From a checkpoint of a small image classifier.
Model: patch size [8, 8], layers 12.
Training: soap at rate 0.00095, 40000 steps, batches of 128, held-out accuracy 99%.
Data: trained on capsule endoscopy frames (Kvasir-Capsule), 42238 training examples, 121.2 epochs.
Rows from block 3 of a small image classifier, named by matrix and row number. Rows with one number belong to one neuron. Each number is 128 + 24 x the weight over its row's rms, rounded and kept within 0 to 255. All counts start at 0.
After each neuron's rows are labels from the 100 images, of 14976, where the neuron reaches its highest value: "strongest on" is what is common among them. Only what is clearly more common there than usual is listed. The data: capsule endoscopy frames (Kvasir-Capsule).
# fc1: MLP up (model.blocks.3.mlp.fc1.weight, 768x192), inputs 64-127
# fc2: MLP down (model.blocks.3.mlp.fc2.weight, 192x768, transposed), outputs 64-127

fc1.291 [ 97 108 152 167  84 128 119 116 129 121  83 117 105 156 130 137 119 135 161 159 123 126 143 161 117 167 103 154 167 162  95 116  79 138  93 127 149 104 109 104  97 110 148 129 130 167 142 127 115 120 146 146 162 146  99 125 146 125 138  98 108 103 130 129]
fc2.291 [119 160 126 110 124 133 136 137  81 148 188 153 139 106 117 125 125 133 133 119 109 115 127 165 154 100 184 104 101  84 140 138 181 130  95 100 115 115 117 142 125 162 109 130  82 111 143  85 113 110 155 135 111 114 108 114 111 104 100 102 130 122 135 104]
strongest on: finding: ileocecal valve

fc1.215 [ 82 174  91 130 113 161 138 130 122  92 124 136 101 138 168 128 145 138 108 145 118 107 182 154 150 111 164 130  92 152 121 151  95  67 138 118 151 116 106 126 148 140 115  98  84 133 110 124  86 109 142 151 115 114 164 135 117 104 108 172 130  74 135 154]
fc2.215 [136 108 134 105  95  97 152 119  98 127 150 129 120 111 123 122 122 119 120 143 143 190  96  98 131 131 106 126 153 124 136 144 161 171  57 148  91 105 127 151 163 137 134 120 150 136 131 172 144 117 116 103 155 127  99  85 103 115 153 106 110 137 140  87]
strongest on: finding: reduced mucosal view

fc1.180 [161 132 173 155  83 140 151 125 121 167 140 162 138 122 178 100 156 161 133 112 131  86 126  74 142 116 107 100 127 130 182 132 184 103 107 104 164 104 136 139 148 107 158 145 150 180 139 120 169 156 116 126 119 140 146  84 139 137 120 118  97  97 125  98]
fc2.180 [146  81  76 131 139 136 137 139 125 121 129 116 117 126 113 159 159 108 122 100 124 174 133 157 139 105 152 107 135 125 108 155 136 129 134 113 138 148 101 137 126 157 151 108 103 153 136 180  98  93 130 133 105 133 136 104 103 169 100 154 145 102 128 140]
strongest on: finding: reduced mucosal view

fc1.407 [164 105 109  99 152 120  91  99 121 146 135 100 146 144 116  64 123 153 109 119 157 149 131 143 148 120 153 116 104 126 136 123 117 128 123  95 141 112 141 119 113 103 118 190 113 102 107 119 129 164 119 113 159 117 116 125 190 126 109 118  99 106 141 127]
fc2.407 [ 80 134 106 121 142 128 155 108 157 102 124  91 116 148 125 139 138 118 132 124 165  96 170  98 117 127 120 137  75 137 133 129 115  81 119 135  82  80 125 123 115 157  95 135 108 148 145 139 116 107 130  97 126 116 153 146  85 138 132 142 156 152 142 107]
strongest on: finding: pylorus

fc1.464 [128 122 159 112 139 150 101 115  63 147 126 144 125 127 109 137 119 148 123 124  79 119 151 139 106 136 138 151 112 107 132 176 125  95 129 176 120 156 194 121  99 144 127 126 172 182 148 148 119 149 138 155 143 142 143 115 107 139  81 124 140  90  99 104]
fc2.464 [129 142 132 174 133 133 135 126 158  98 102 125 150 111  74  90 120 107 136 115 143 129 122 142 146 123 130 142 127 101 112  91 103 168 149 120 158 125 131 179 113 135 130 128 116 115  79 152 110 154 145 102  95  93 119 152 115 121 149 127 139 144 134 101]
strongest on: finding: ileocecal valve

fc1.605 [147 116 126 129 129  83 146 132 128 133 148 173 170 118 147 138 116 103 195 124 145 145 158  76 134 102  89  88 128 124 128 129 129 146 134 140 168 122 130 137 117 146 124  94 107 147 151 132 143 132 174 150 136  94  84 157 125 137 119 156 110 101 105 154]
fc2.605 [152 110 104  64 153 135 141 159 118 148 120 160 129 142  74 128 129 153  97 138 105 134 109 177 137 112 148 147 121 117 106  86 108 115 161  95 147 133 121 151 157 119 134 207 109  97 129 112 123 133 167 133 133 139 125 136 108 125 113 100 139 127 118 111]
strongest on: finding: blood fresh

fc1.745 [144 136 110 120 152 140 133 157 134 145 165 136 148 157 122 131 114 156 126 147 121 138 171 127 183 112 145 132 114 106 141 133 129 131 130 156  74 125 124 131 108 113 143 144  99 139 124 150 140  89 105 104 133 131 110 100 122 111 118 160 136 138 114  97]
fc2.745 [140 115 142 122 153 143 139  92 126 130 109 171 103 108 132 113 127 135  92  65  98 137 128  60 130 129 128 136 136  95  93 131 147 136 125 147 151  97 108 104 169 144 107 120 121  94 125  81 105 147 130 179 153 145 111 111 131 136 173 100 135 122 175 135]
strongest on: finding: ileocecal valve

fc1.651 [150 134 119 111  48 191 149 182 120 135 126 102 120 115 133 130 148 117 180 133 130 115 151 125  99 125 142 136 127 133 170 140 110 123  97 145 123 130 144 125 168 113 110 111 121 136  87 120 105 135 159 156 127  88  72 122 118  88 176  89  99 100  86 118]
fc2.651 [141 150 131 129 165 111 126 115 128 143  82 159 173 124 153 164 134 200  90 140 110 173 148 153 172 114 138 113 109 126  59 122 111 138 144 135 131 146  89 106 149 121  97 137 120 154 154 122 168 108 162 133 152 162 161 112 168 122 139 127 136 133 137 133]
strongest on: finding: reduced mucosal view

fc1.276 [116 158 170 141  73 120 140 171 102 130 122 139 117 103 137 144 173 111 144 151 142 130 144 154 147 131 127 146 130  95 130 144 154 120 156 150 109 125 112 123 100 120 111  91 117 144 146  97 143 139  81 141 134  96 128 154 162 152 152 115 103 123 143 189]
fc2.276 [126 129 118 111 134 155 140 130 171 128  79 128 121 135 100 134 152  96 134 136 174 128 150 118  82  94 148 145 129 139 172  91 130 101  77 170 100 134 112 119 121 154 143 124 131 160 113 144 134 113 123 147 112 124 170 109 118 141 121 139 157 135  99  88]
strongest on: finding: reduced mucosal view

fc1.724 [120 122 146 160 106 143 132 160  78 102 154 127 140 144 150 135 144 127 120 125 141 108 129 119 114 131 116 142 126  93 189 123 136 134 119 118 141 117 122 137 112 120 164 133 111 129 118 163  95 159 123 143  68 136 112 120 132 182 130 176 125 104 157  88]
fc2.724 [146 166  90 114  74 143 148 113 148  74 116 117 143 163 152 127 115 112 147 154 161  94 115  97 158 130 138 120 135 153 102 129 135 129 101 169 105 119 107 119 120 162 106  91 147 120 164 111 134 124  99 135 152 114 125 141 173 103 123  98 133 166  94 111]
strongest on: finding: ileocecal valve

fc1.172 [137 142  96 113 132 129 167 180 141 124 124 170 145 165 123 141  99 121 146 142 141 118 154 129 118  75 176 125 129  98 162 104 112 160 171 146 166 161 143 114 154 150 135 110 118 177 147 141 110 111  90 103 128 142 133 106 115  98 130 117 138 122 141 142]
fc2.172 [106 139 148 130 123 113 107  92 123 120 131 142 149  97 133 108 153 167 122 128 114 129 134 108 145 111 127 154 111 132 133 157 140 137 114 143  63 117 175 146  68  89 108 146 145 112 179 164 138 101 142 116 118 115 119 122 141 140 116  99 153 131  91 152]
strongest on: finding: pylorus

fc1.608 [160 117 150 149 152 172 122 134 129 123 109 115 127 113 124 141 109 139 134 107 134 151 126 142 157 156  95 105 162 154  88 160 103 132 117 166 152 127 134 109 118 118  69 114 138 134 168 135 156 165 152  89 124 186 104 133  80 148 128 150 151 151  90 169]
fc2.608 [132 127 108  99 137 119 110 129 141 143 105 131 123 131 111 102 117 133 139 114 142 135 103 119 167 126 153 125  89 148 156 115 118 146 130 124 128 141 136 110  97 165 139 103  93 110 123 140 131 106 126 112  96 119 156 137 121 112 140 137 154 109 104 130]
strongest on: finding: reduced mucosal view

fc1.309 [119 112 112 134 141 163 177 135 134 165 168 127  89 168 116 164 129 150 106 149 127 102 143 127 155 133 150  87 105 103 164 129 120 129 130 121 112 133 156 142 176 124  96 110 131 123 192 125  90 101 119 145 136  97 120 158 149  86 180 141 155 105 114 137]
fc2.309 [137 128 141 109 128 170 130 190 108 117 100 153 127  95 132 107 133 122 154 106 102 127 146 122 109 120 138 120 169 150 151 131 124 107 132 160 107 118 153 173 130 131 155 139 120 150 121  99 128 118 132 124 107 150 120 146 117 127 101 134 125 155 142 134]
strongest on: finding: pylorus

fc1.374 [105 101 148  93 145 172  81 133 133 139 122 117 155 136 138 135 134 170 166 106 149 107 127 154 116 138  85 137 115 155  91 122  93 113 100  89 111 127  93 118 130 152  94  99 115 144 146 185 132 126 141 117 113 153 119 129 154 116 158 126 102 118 121 129]
fc2.374 [112 148 116 171 100 144 171 142 112  76 118 140 102 105 134 129 110  78  97 115 145 136 168 146 133 102 162 119 133 145 122 109 167 124 105 131 167 145 110 168 115 112 105 162 104 162 136  82 111 140 178 106 100 134 153  80 142 101 133  95 122 101 155  82]
strongest on: finding: reduced mucosal view

fc1.3 [125 178  74  88 158 118 170 121 153 124 108 136 131 168 112 137 149 116 109 122 191 136 109 144 130 142 117 140 117 100 107 104 120 134 109 142 122 138 137 139 118  96  99 153 129 112 161 168 108 139 136 110 110 133 187 140 114 155 147 145 163 112 130  87]
fc2.3 [152 147 133 125 109 134 156 119 119  88 138 125 137 145 138 160 106 121 100 117 103 105 141 124 146 151 168  82 146  97 149 101 154 161 164 104 176 177 125 143 145 135 133 114 150 125 175 119  96  93 135 146 116 140  90 149 117 155 162 123  93 141 137 134]
strongest on: finding: angiectasia

fc1.593 [117 102  94 132 109 148 136 135  84 139 136 137 113 174 100 134 128  95 102 129 134 117 147 138 160  87 104 147 126 123 127 136 121 141 140 128 151 170 126  98 145 126  89  75 134 181 157  94 107 147 138 152 124  84  80 110 137 141 154 132 147 138 167 124]
fc2.593 [153  92  97 146  93 141  93 136 122 100 158 138 159 127 160  88 149 152 109 145 153 143 149 150  90 135 164 100 145 143 117 101 117 137 117 124 104 100  87 149  91 110 122 156 106 160 154 111 127 117  98 134 113 185 105 118 160 118  94 112 111 111 131  97]
strongest on: finding: pylorus

fc1.204 [158 128 130 136 116 117 134 126 195 105 138 170 141 139  96 145 103 106 107 159 134 125 132  72 140 105 132 111 141 104 106 130 163 140 108  94 111  81  84 126 141 156  91 123 128 116  62 122 110 118 130 117 138 149 129 124 149 120 149 153 125 123 141 126]
fc2.204 [ 93 119 155 156 125 126 107 186 120 144 117 103 117  90 167 117 132 123 110 120 117 151 169 176 139 138  99 120 129 112 112 146 113 137 150 151 154  99 100 105 120 100 104 165 107 139  95 132 146 139 165 158 120 108 159 142  92 121 120 121 131 151 145 106]
strongest on: finding: pylorus

fc1.440 [101 108 138 105 149 147 120  99 154 147 170 146  99  98  88 124 140 129 141 130 115 140 122 112 112 169 109 122 130 171  70 125 151  75 141 140 146 136 126  95 124 143 104 119 112 134 135 113 181 155 153 111 133 146 123 109 114 103 117 118 132 110 172 161]
fc2.440 [122 156 117 100 122 149 142 127 110 121 110 158 142 120 155  97 110  83  85 147 112 144  84  57 166 121 144 116 143 115 134 126 130 120 102 159 112 117 117 143 130 117 114 119 130 124 117 112 175 120 120 113 134  93 150 122 157 139 119 115 109 140 108 123]
strongest on: finding: ileocecal valve

fc1.712 [110 139 104  80 134 130 144 137 107 135 119 108 137 144 116 145 118 138 123 128  82  95 143  78 149 181 167 119 136 167 137  93 138 119 108 110 158 123 134 124 134 175 151 146 158 127 136 154 119 119 119 115 190 137  99 113 133 133 133 132 110 155 130 124]
fc2.712 [156 114  88 161 150 178 106 102 160 147 142 138 100 110 110 132  86 139 113  96 169 126 115 139 150 106  72 152 159 114  91 158 144 149 111 121 102 130 137  86 115 122  68 114 114 142 135 105 128 149 127 142 137 135 136 150 118 120 101  97 112 131 158 150]
strongest on: finding: ileocecal valve

fc1.166 [163 129 160 141 104 146  93 112 148 173 134 125 129 127 166 157 116 118 145 192 117 160 140 132 116  85 115  69 148 147 146  81 100 142 118 146 127 139 132 178 123 141 179 127 126  98 145 149 130  85 127 125 144 115 140 139 179 140 126 124 139 146 124 100]
fc2.166 [123 150 154 102 140 141 153 112 170  87 118 116 128 120 127 123 124  89 121 125 165 126 126 128 104 111 133 136 104 136 117 118 118 159 158 101 108 154 121  91 170 109 159 128 118 100 158 107 118 138 113 142 118 111 121 111  70 110 114  88  83  99 160 156]
strongest on: finding: reduced mucosal view

fc1.760 [121 145 150 126 154 121 140 131 114 123 135 114 134  93 117 135 157 117 154 146 116 160 148 195 135  52 116 113 109 110 112  97 109 181 145 152 169 116 151 137 170 153 134  98 118 133 139  93 113 163 129 122 125 124  87 159 119  91 152 114 158 128 148 112]
fc2.760 [150 127  98 109  97 112 149 114 133 120 142 138 119 141  84 105  85 130 105 135 131  74 175 106 155 140 126 169 174 123 127 140 104 107 101 141  21 158  94  99  79 118 111 133 161 128 132 141 120 118  84 156  78  85 143 143 126 135 105  91 140 136  93 145]
strongest on: finding: ileocecal valve

fc1.665 [124  92 100  65 162 127 147 148 112 150 126 119 108 119 112 114  98 116 137 168 148 142 104 135 104 154  57 102 137 143 119 144 120  92 129 110 148 124  96 123 134 156 124 123 162 123 146 101 117 141 150 129 157 119  81 111 104 103 143  86 129  85 120  84]
fc2.665 [101 145 147 141 143 143 138 128 115 143 122 153  68 179 130 156 107 121 128 121 106 128 118  99 121 138 141 121 168 149 125 173 145 135 194  98 152 160 141  96 100 145  50 101 103 160  59  83 113 131 113 157 140 140 159 166 133 153 116 117 128 133 124 130]
strongest on: finding: reduced mucosal view

fc1.320 [163  83 177 131 151 122 133 138 117 129 112 127 156  81 160 163 158 127  79 136 111 159 155 114 126 132  85 103 113  85 123  88 162 172 123 127 113 127 127  65  91 165 107 112 138 102 168  83 136 171 160 156 128 136 112 122 131  84 130 110 147 144 122 118]
fc2.320 [155 151 121 118 131 100 112 136 155  82 138 153 107 184 116 126  90 159 150 141 100 142  83 108 164 140 133 100 129 169 151 142  84  93 117 141  71 126 115 144 141 166 134 142 134 135 122 137 115 134 101 142  62 130 145 148 114 117 120 146 133 120 146 138]
strongest on: finding: ileocecal valve

fc1.186 [138 141 142 128 111 137 163 113 122 148 126 115 116  82 133  99 159 127 162 105 129 123 122 127 125 105 139 161 134 137 154 118 140 175  87  64 111 115 144 122 132 133 118 123 159 130 142 151 139  83 128 166 149 166 153 128 119 157 158 143 137  80  86  96]
fc2.186 [135 143 132 143 125 156 126 151 124 143 161 132 102 157 117 121  85 121 126 102 125 102 153 135 145 113 172  98 145 162 118 110 111 111 138 116 152 112 105 119 159 111 168 136  69 113 115 115 112 131 153  63 111 101 110 107 100 115  78  49 124 141 154 135]
strongest on: finding: pylorus

fc1.735 [151  95 141 150 139 136 110 130 114 138 114 115 103  76 123 115 155 111 157 152 121 141 143 121 103 151 115 128 127 168 164 147 110 158 120 115 134 120 118 136 131 123 133 152 154 150 155 139 137 137 136  71 144 120 140  48 132 117 112 154 148 175 104 164]
fc2.735 [171 143 125 138 102 146 105 124 136 141  76 136 138 171 159 117 126 143 125 128 123 128 139 139 136 121 124  90 135 109 106 137 147 137 130 142 145 114 130 120  77 144  98 106 115 130 122 144 143  79 134 138 146 142 136 169 165 161 108 149  99  91 131  84]
strongest on: finding: reduced mucosal view

fc1.752 [142  95 171 140 170 163 133 137 135 126 129 166 108 117 123 173 142 125 141 156 138 154 114 131  83 115 166 142 129 106 103 122 134 157 111 101 113 174 149 103 181 171 149 114 116 152 172 163 125 147 161 120 157 138 127 121 124 113  98 143 126 125 133 105]
fc2.752 [130 151 135 107  79 129 122 153 161 141 114 165 170 129 118 117 128 104  61  88 133 137 150 116 130 109 135  84 137 168 160 176 140  88 107  98 118 129 135 122  83 150 106  98 150 142 137 149 123  81 117 128 131  86 153 157 140 145 144 161 154 103  76 141]
strongest on: finding: reduced mucosal view

fc1.187 [112 134 152  69 124 111 144 149 110 113 124 135 171 132 120 117 123 121 117 127 122 153 104 162  95 128 151  94 122 121 144  89 135  84 137 129 177 129 121 131 144  93 137 171 150 113 132  94 181 143 124 124 138 170 156 106 102 124 127 139 144 152 103 111]
fc2.187 [184 111 183 139 111 128 106 105 123 134 142 124 124 141 117 142 105 131 108 121 130 124 119 104 137 149 133 136 107 101 125 143 134 153 106 143 123 115 153 124  75 165  86 126 116 127 140 132 132 120  84  99 162 128 140 105 142 132 163 121 129  91 127  96]
strongest on: finding: ileocecal valve

fc1.667 [173 155 113 113 156 166 137 119  84  95 134 180  94 128 133 134 143 121 102 180 110 104 160 132 153 143 112 147 111 104 145 106  63 130 147 120 106 100 115  89 146 110 143 111 166 151 120  97  96 139 120 114 150 140 118  98  83 134 131 127 133 143 105 136]
fc2.667 [ 82 125 140 173 127 157 130  97 120 127 155  96 162  97 129 162 119 151 102  98 126 166  93 126 133 109 101 125 102 108 165 142 162 140 107 111  89  99 137 106 118 144 126  93  83  92 115 151 125 114 179 136 129 132 105 127 146  99 130 122 104 112 133 104]
strongest on: finding: ileocecal valve

fc1.81 [154  84 134 100 150 137 134 107 104 141 123 115 111 157 148 107 161 133 118 134 134 107 156 162 133 115 148 111 152 102 118  90 139 137 154 167 109  73 124 113 117  94 120 136 127 103 138 137 121 130 152 140 158 107 151 159 113  74 103 150  96 117 176 106]
fc2.81 [171 157  95 155  96 135 147 115 135 118 142 165 148 107 110 137 156 149 124 153 119 120 121 124  96 128 100 163 128 142 132 162 152  98 153  90 125 128 157 121 151 124 129 121 164 130 144 104 112 131  84 107 137 135  90 121 152 134 147 127 113 133 126 169]
strongest on: finding: ileocecal valve

fc1.759 [149 134 106 136 141 124  99 137 149 147 113 122 118 126 136 114 146 121  80  72 116 130 160 136 169  91  92 130 102 127 103 124 115 144 130 157 156 110 101 143 116 130 136 134 118 139 148 125 128 139 142 113 145 145 130 145 146 100 156  84 153 147 135 123]
fc2.759 [137 168 121 147 135  93 135  96 100 129 171 124 145 129 124 126 166 136 134  95 161 130 108 168 141 148 154 123 176 104 118 132 129  80 155 146 103 124 111  91 119 111  92  74 158 101 120 139 147 117 126 143  89 165 148  98 139  87 136  67 124 120 113 140]
strongest on: finding: reduced mucosal view

fc1.519 [121 151 125 172 152 106 158 138 124 150 116 115 102 157 182 149 116 132 126 126 138 132 151  80 133  95 128 102 158 139 116 124 103 172 115 108 161 135 163 152 138 136 110 114 119 132 105 114 109 158 151 134 119 115 109 134 117 181 110 133 184 161 144 154]
fc2.519 [110 109 165 125 125 137 115 145 119  97 131 170 121 160  83 110  97 124 157 138 138 155  87 108 138 116 140 150 172 116 119 115 121 142 154 100  88 169  96 114 151 163 121 178 130 103 139 143 132 138 114 146 127 125 155 173 115 100 107 102 123 167 136 136]
strongest on: finding: ileocecal valve; finding: reduced mucosal view

fc1.509 [144 129 142  80 153 103  98 127 134 121 126 109 110 122 157 136 133 142 142 125 130 110 140 110 141 134 127 106 130 152 134  84 146 110 129 103 131 151  99 150 119 123 151  88 156 127  98 125 167  95 158 151 123 139 142 130 155 135 100 146 203 128 124 150]
fc2.509 [141 138 144 161 108 134 143 123 143 181 113 169 137 144  96 136  94 112 108 145 103 148  98 140 133 141 140 135  86 126 189 134  76 146 137 119 152 122 155 129 145  95  97 157 153 121 173 128 114 149 134 116 154 130 149 126 156 144 138 128 110  98 105 112]
strongest on: finding: pylorus

fc1.586 [ 94 158 135 122 153 129 122  73 115 162 116 140 137 148 116 104 125 132 163 170 139 104 147 155 148 144 138 143 153 169 171  78 118 137 139 142 111 102 109 126 147 138 109 161 144 135  57 129  97 126 181 127 124 123 156 145 111 103 150 158 124 127 113 102]
fc2.586 [126 103 133 106 109 111 142 123 118 131 148 132  90 110 102 168 118 125 102 123 113 135 147 105 135 122 129 116 149 131 135 156 143 123  55 109 156 102 138  91 103 119  93 148 122 159 124  84 108 158 132 138 166 113  77  68 122 109 160  88 107 117 117 130]
strongest on: finding: ileocecal valve

fc1.628 [156  99 112 132 121 117 156 120  80 171 163  88 137 159 144 135 142 129  99 129 119 133  95 143 180 151 157 121  73 140 171 136 134 149 124 100 140 180 167 144 139 144 116  75 142 121 139 115  93  98 118 107 119  94 116  92 143 135 106 114 139 129 146 157]
fc2.628 [126 122 134 136 165 156 119 126 119 108  80 150 138 140 154 108  93  90 129  91 151 103 130 147 105 111 151 133 134 135 103 111 156 138 159 151 125 145 121 138 147 141 109 184 109 165 141 110 149 110 149 122 102 180 118 161 147 155 165 136 123 142 110 154]
strongest on: finding: pylorus

fc1.764 [163 160 149  77 120 123 133 176 159 182 127 132 148 149 135 134 117 125 143 125 156 162 112 127 136 119 144 116 142 152 147  88 114 123 149 143 125 144 105 113 115 103 137  80 153 146  99 127 122 124 100 106 177 120 137  54 121 117 161 116 136  99 147  80]
fc2.764 [122 132 104 165 112 121 126 127 104 149 125 133  96  90  94 135 128 139 101 121 112 133 119 131 129  92 114 194  80 165 133 165 144 157 128 157 107 173 149 150 153 117 110 191 112  74 156 158  75 124 147 151 132 144 103 116 149 168 100  99 135 174 124 176]
strongest on: finding: pylorus

fc1.533 [105 151 130 106 152 105 153 109  83 152  65  93 181 124 113 126 126 113 116 104 125 144 152 160  84 124 123 144 127 131 134 123 188 139 126 115 195  65 103 138 139 171 115 122 127 112 142 126 128 150 167 139 146  99 118 123 141  82 120 150 167 152 110 149]
fc2.533 [143 128 155 161 101 134 155  79 145 143 180 138 128 164 105 142 131 119 122 132 124  86 151 143 169 138 111  96 166 153 139 118 115 100 124 110 130 169 109 107 132 109 165 132 143 145 117 160  94 139 108 101 103 167 145  86 102 180 107 122  97  84 128 108]
strongest on: finding: reduced mucosal view

fc1.441 [158 134 118 150 144 151 156 178 129 101 137 103 118 179 119 114  88 124 114 136 115 136 132 136 139 135 164 158 140 118 134 133 110 118 106 133 171 123 155 128 118 159 109 122 117 151 119 105 118 145 146 121 109 110 129 154  63 164 133 106 116  97 106 146]
fc2.441 [ 99 135 173 141 145 101 145  87  95 177 140 123 169 104 117 166 126 164  89 145 133 150 103 139 153 132 146 140  85 111 117 103 119 135 136 115 123 144 114 119  65 115 168 110 165 107 175 158  96 120 128 131 148 128  93 114 132 140 107 127 117  99 152 114]
strongest on: finding: reduced mucosal view

fc1.336 [115 129 101 113 128  88 129 108 152 151 122 166 140  95 121 129 116 175 148 134 107 106 122 116 126 112 163 136 132 116 124 122 129 122 142 134 156 129  96 149 130 144 154 107 116 115  98 115 119  98 146 124 140 116 115 157 113  92 123 116 113 123 131 100]
fc2.336 [141 117 146 135 153 147  88 134  98 115 184 160 106 123 120 136 102 104  82  99 134 110 138 151 123 156 156 154 140 131 131 127 150 135 105 119 109 118 190 106  96 108  83 145 118 109 140 125 140 188 109 146 145 106 166  97 140 150 139 153  96 133 101 119]
strongest on: finding: reduced mucosal view

fc1.477 [ 99 125 152 128 136  99 158 112 102  92 142 118 162 128  92 116 150 137 116 142 154 104 160 125  95 123 137 145 164 171 151 131 133 141 147 123 122 140  87 104 131 144 123 119 189 121 147 114 120 106 123 142  80 134 128  91 132 127 132  98 124  93 138 121]
fc2.477 [154 132  95 141 101 160 118  83 108 137 145 150 102 158 150 140  90 141 127 143 185 136 140 113 150 135 145 172 109 107 136 117 123 143 149 130 131 128 142 177 118 133 124 104  81 163 126 116 155 117 141 108 147 126  94  99 100 102 134 150 148 139 152 125]
strongest on: finding: reduced mucosal view

fc1.380 [144 129 168 168 104 114 135 112 119 149 116 143 149 138 150 153  99 159 118 143 104 162  99 103 120 114 122 158 114  71 125 139 117 129 141 135 118 141 130 124 155 118 160 141 102 106  90 141 109 126 137 102 157 135 138  98 115 122 162 121 181 135 157 141]
fc2.380 [117 135 145  94 187 128 130  97 129  97  79 131 120 153 109 108  88 113 138 129 144 110 139 146 129 138  81 116 111 150 128 129 101 121 145 107 103 120 111  67 134 122 137  76 137 165 150 137 156 135  89 166  79 146 129 110 174  69 104 122 106 103  95  97]
strongest on: finding: ileocecal valve; finding: reduced mucosal view

fc1.18 [106 128 123 120 121 100 173 140 139 136  97 129  81 120 119  70 133 138 111 134 148  99 132 149 138 115  72 147 117 107 145 144 104 104 159 103 137  96 155 127 119  98 109 116 115 163 136 177  99 154  83 131 152 119 158 149 109 155  99 125 146 146  93 137]
fc2.18 [142  91 133 149 108 114 100  92 118 157 134 119 141 119 133 150 164  59 127  65 125 132 130 137 135 117 121  87 164 121 150 107 140 170 118 111 114 155 117 108 160 127 119  88 149 106  71 128 108 122 110 124 133 137 129 101 179 110  97 140 132 113 100 129]
strongest on: finding: ileocecal valve

fc1.26 [156 101 139 119 104 128 156 158 125 125 136  98 105 118 117 179 105 136 106 147  84 125 170 122 156 133 188 117 101  92 143  77  97 134 136 130  93 124 137 146 178 153 122 185 113 112 117 116 117 153 114 118 104 139 134 145 140 142 155 123 148 155 140 161]
fc2.26 [136 119 125 156 166 108 118 102 136 135 119 135 144 140 123  80 133 101 160  83 107 177 138 146 114 152 101 172 108 166 137 197 144 144 140 141 123 118 116 127 106 105 111 111 136 131 160 144  89 110 123 105 133 139 124 136 186 117  85 110 121 109 139 135]
strongest on: finding: reduced mucosal view

fc1.295 [143 159 128 102 158 122 124 108 118 143  96 114  94 134 137 185 120 150  65 104 139 123 143 141 124 112 137 110 126 113 136 129 150 120 110 153 124 116 104 107 146 100 179 109 171 138 129 103 160 112 117 101 113 129 155 134  96 119 141 168 128 121 125 144]
fc2.295 [105 117 132 128 102 127 121 160 102 105 146 146 171  73 120  85 109 125 171 137  90 123 128 150 147 133 100  84 105 132 125 117 112 133 128 155 133 137 117 143 139 132 137 120 104 152 129 120 122 127 135 210 137 106 107  91 124 148 106 138 149 101 150 141]
strongest on: finding: reduced mucosal view

fc1.652 [150 117 112 147 134  84 138 124 139 114 151  96 100 118 142 129  65 158 140 109  78 150 132 132 117  55 114 151 118 129 124 124 111 144 107 146 153 142  99 104  95 154 102  94 168 189  88 102 122  98 163  99 131 149 101 134 123  86 181 144 147 130 128 158]
fc2.652 [111 149 127 162 126 105 127 117 152 120 122 110 168 158 127 110 120 123 132 128  89 102 125 167 165 157 124 142 140 117 107 108 182  99 125 116 116 124 153 117 113 176 155 165 141  67  94 148  89 142 151 128 120 140 183  98 105 148 142  99 121  86  87  73]
strongest on: finding: pylorus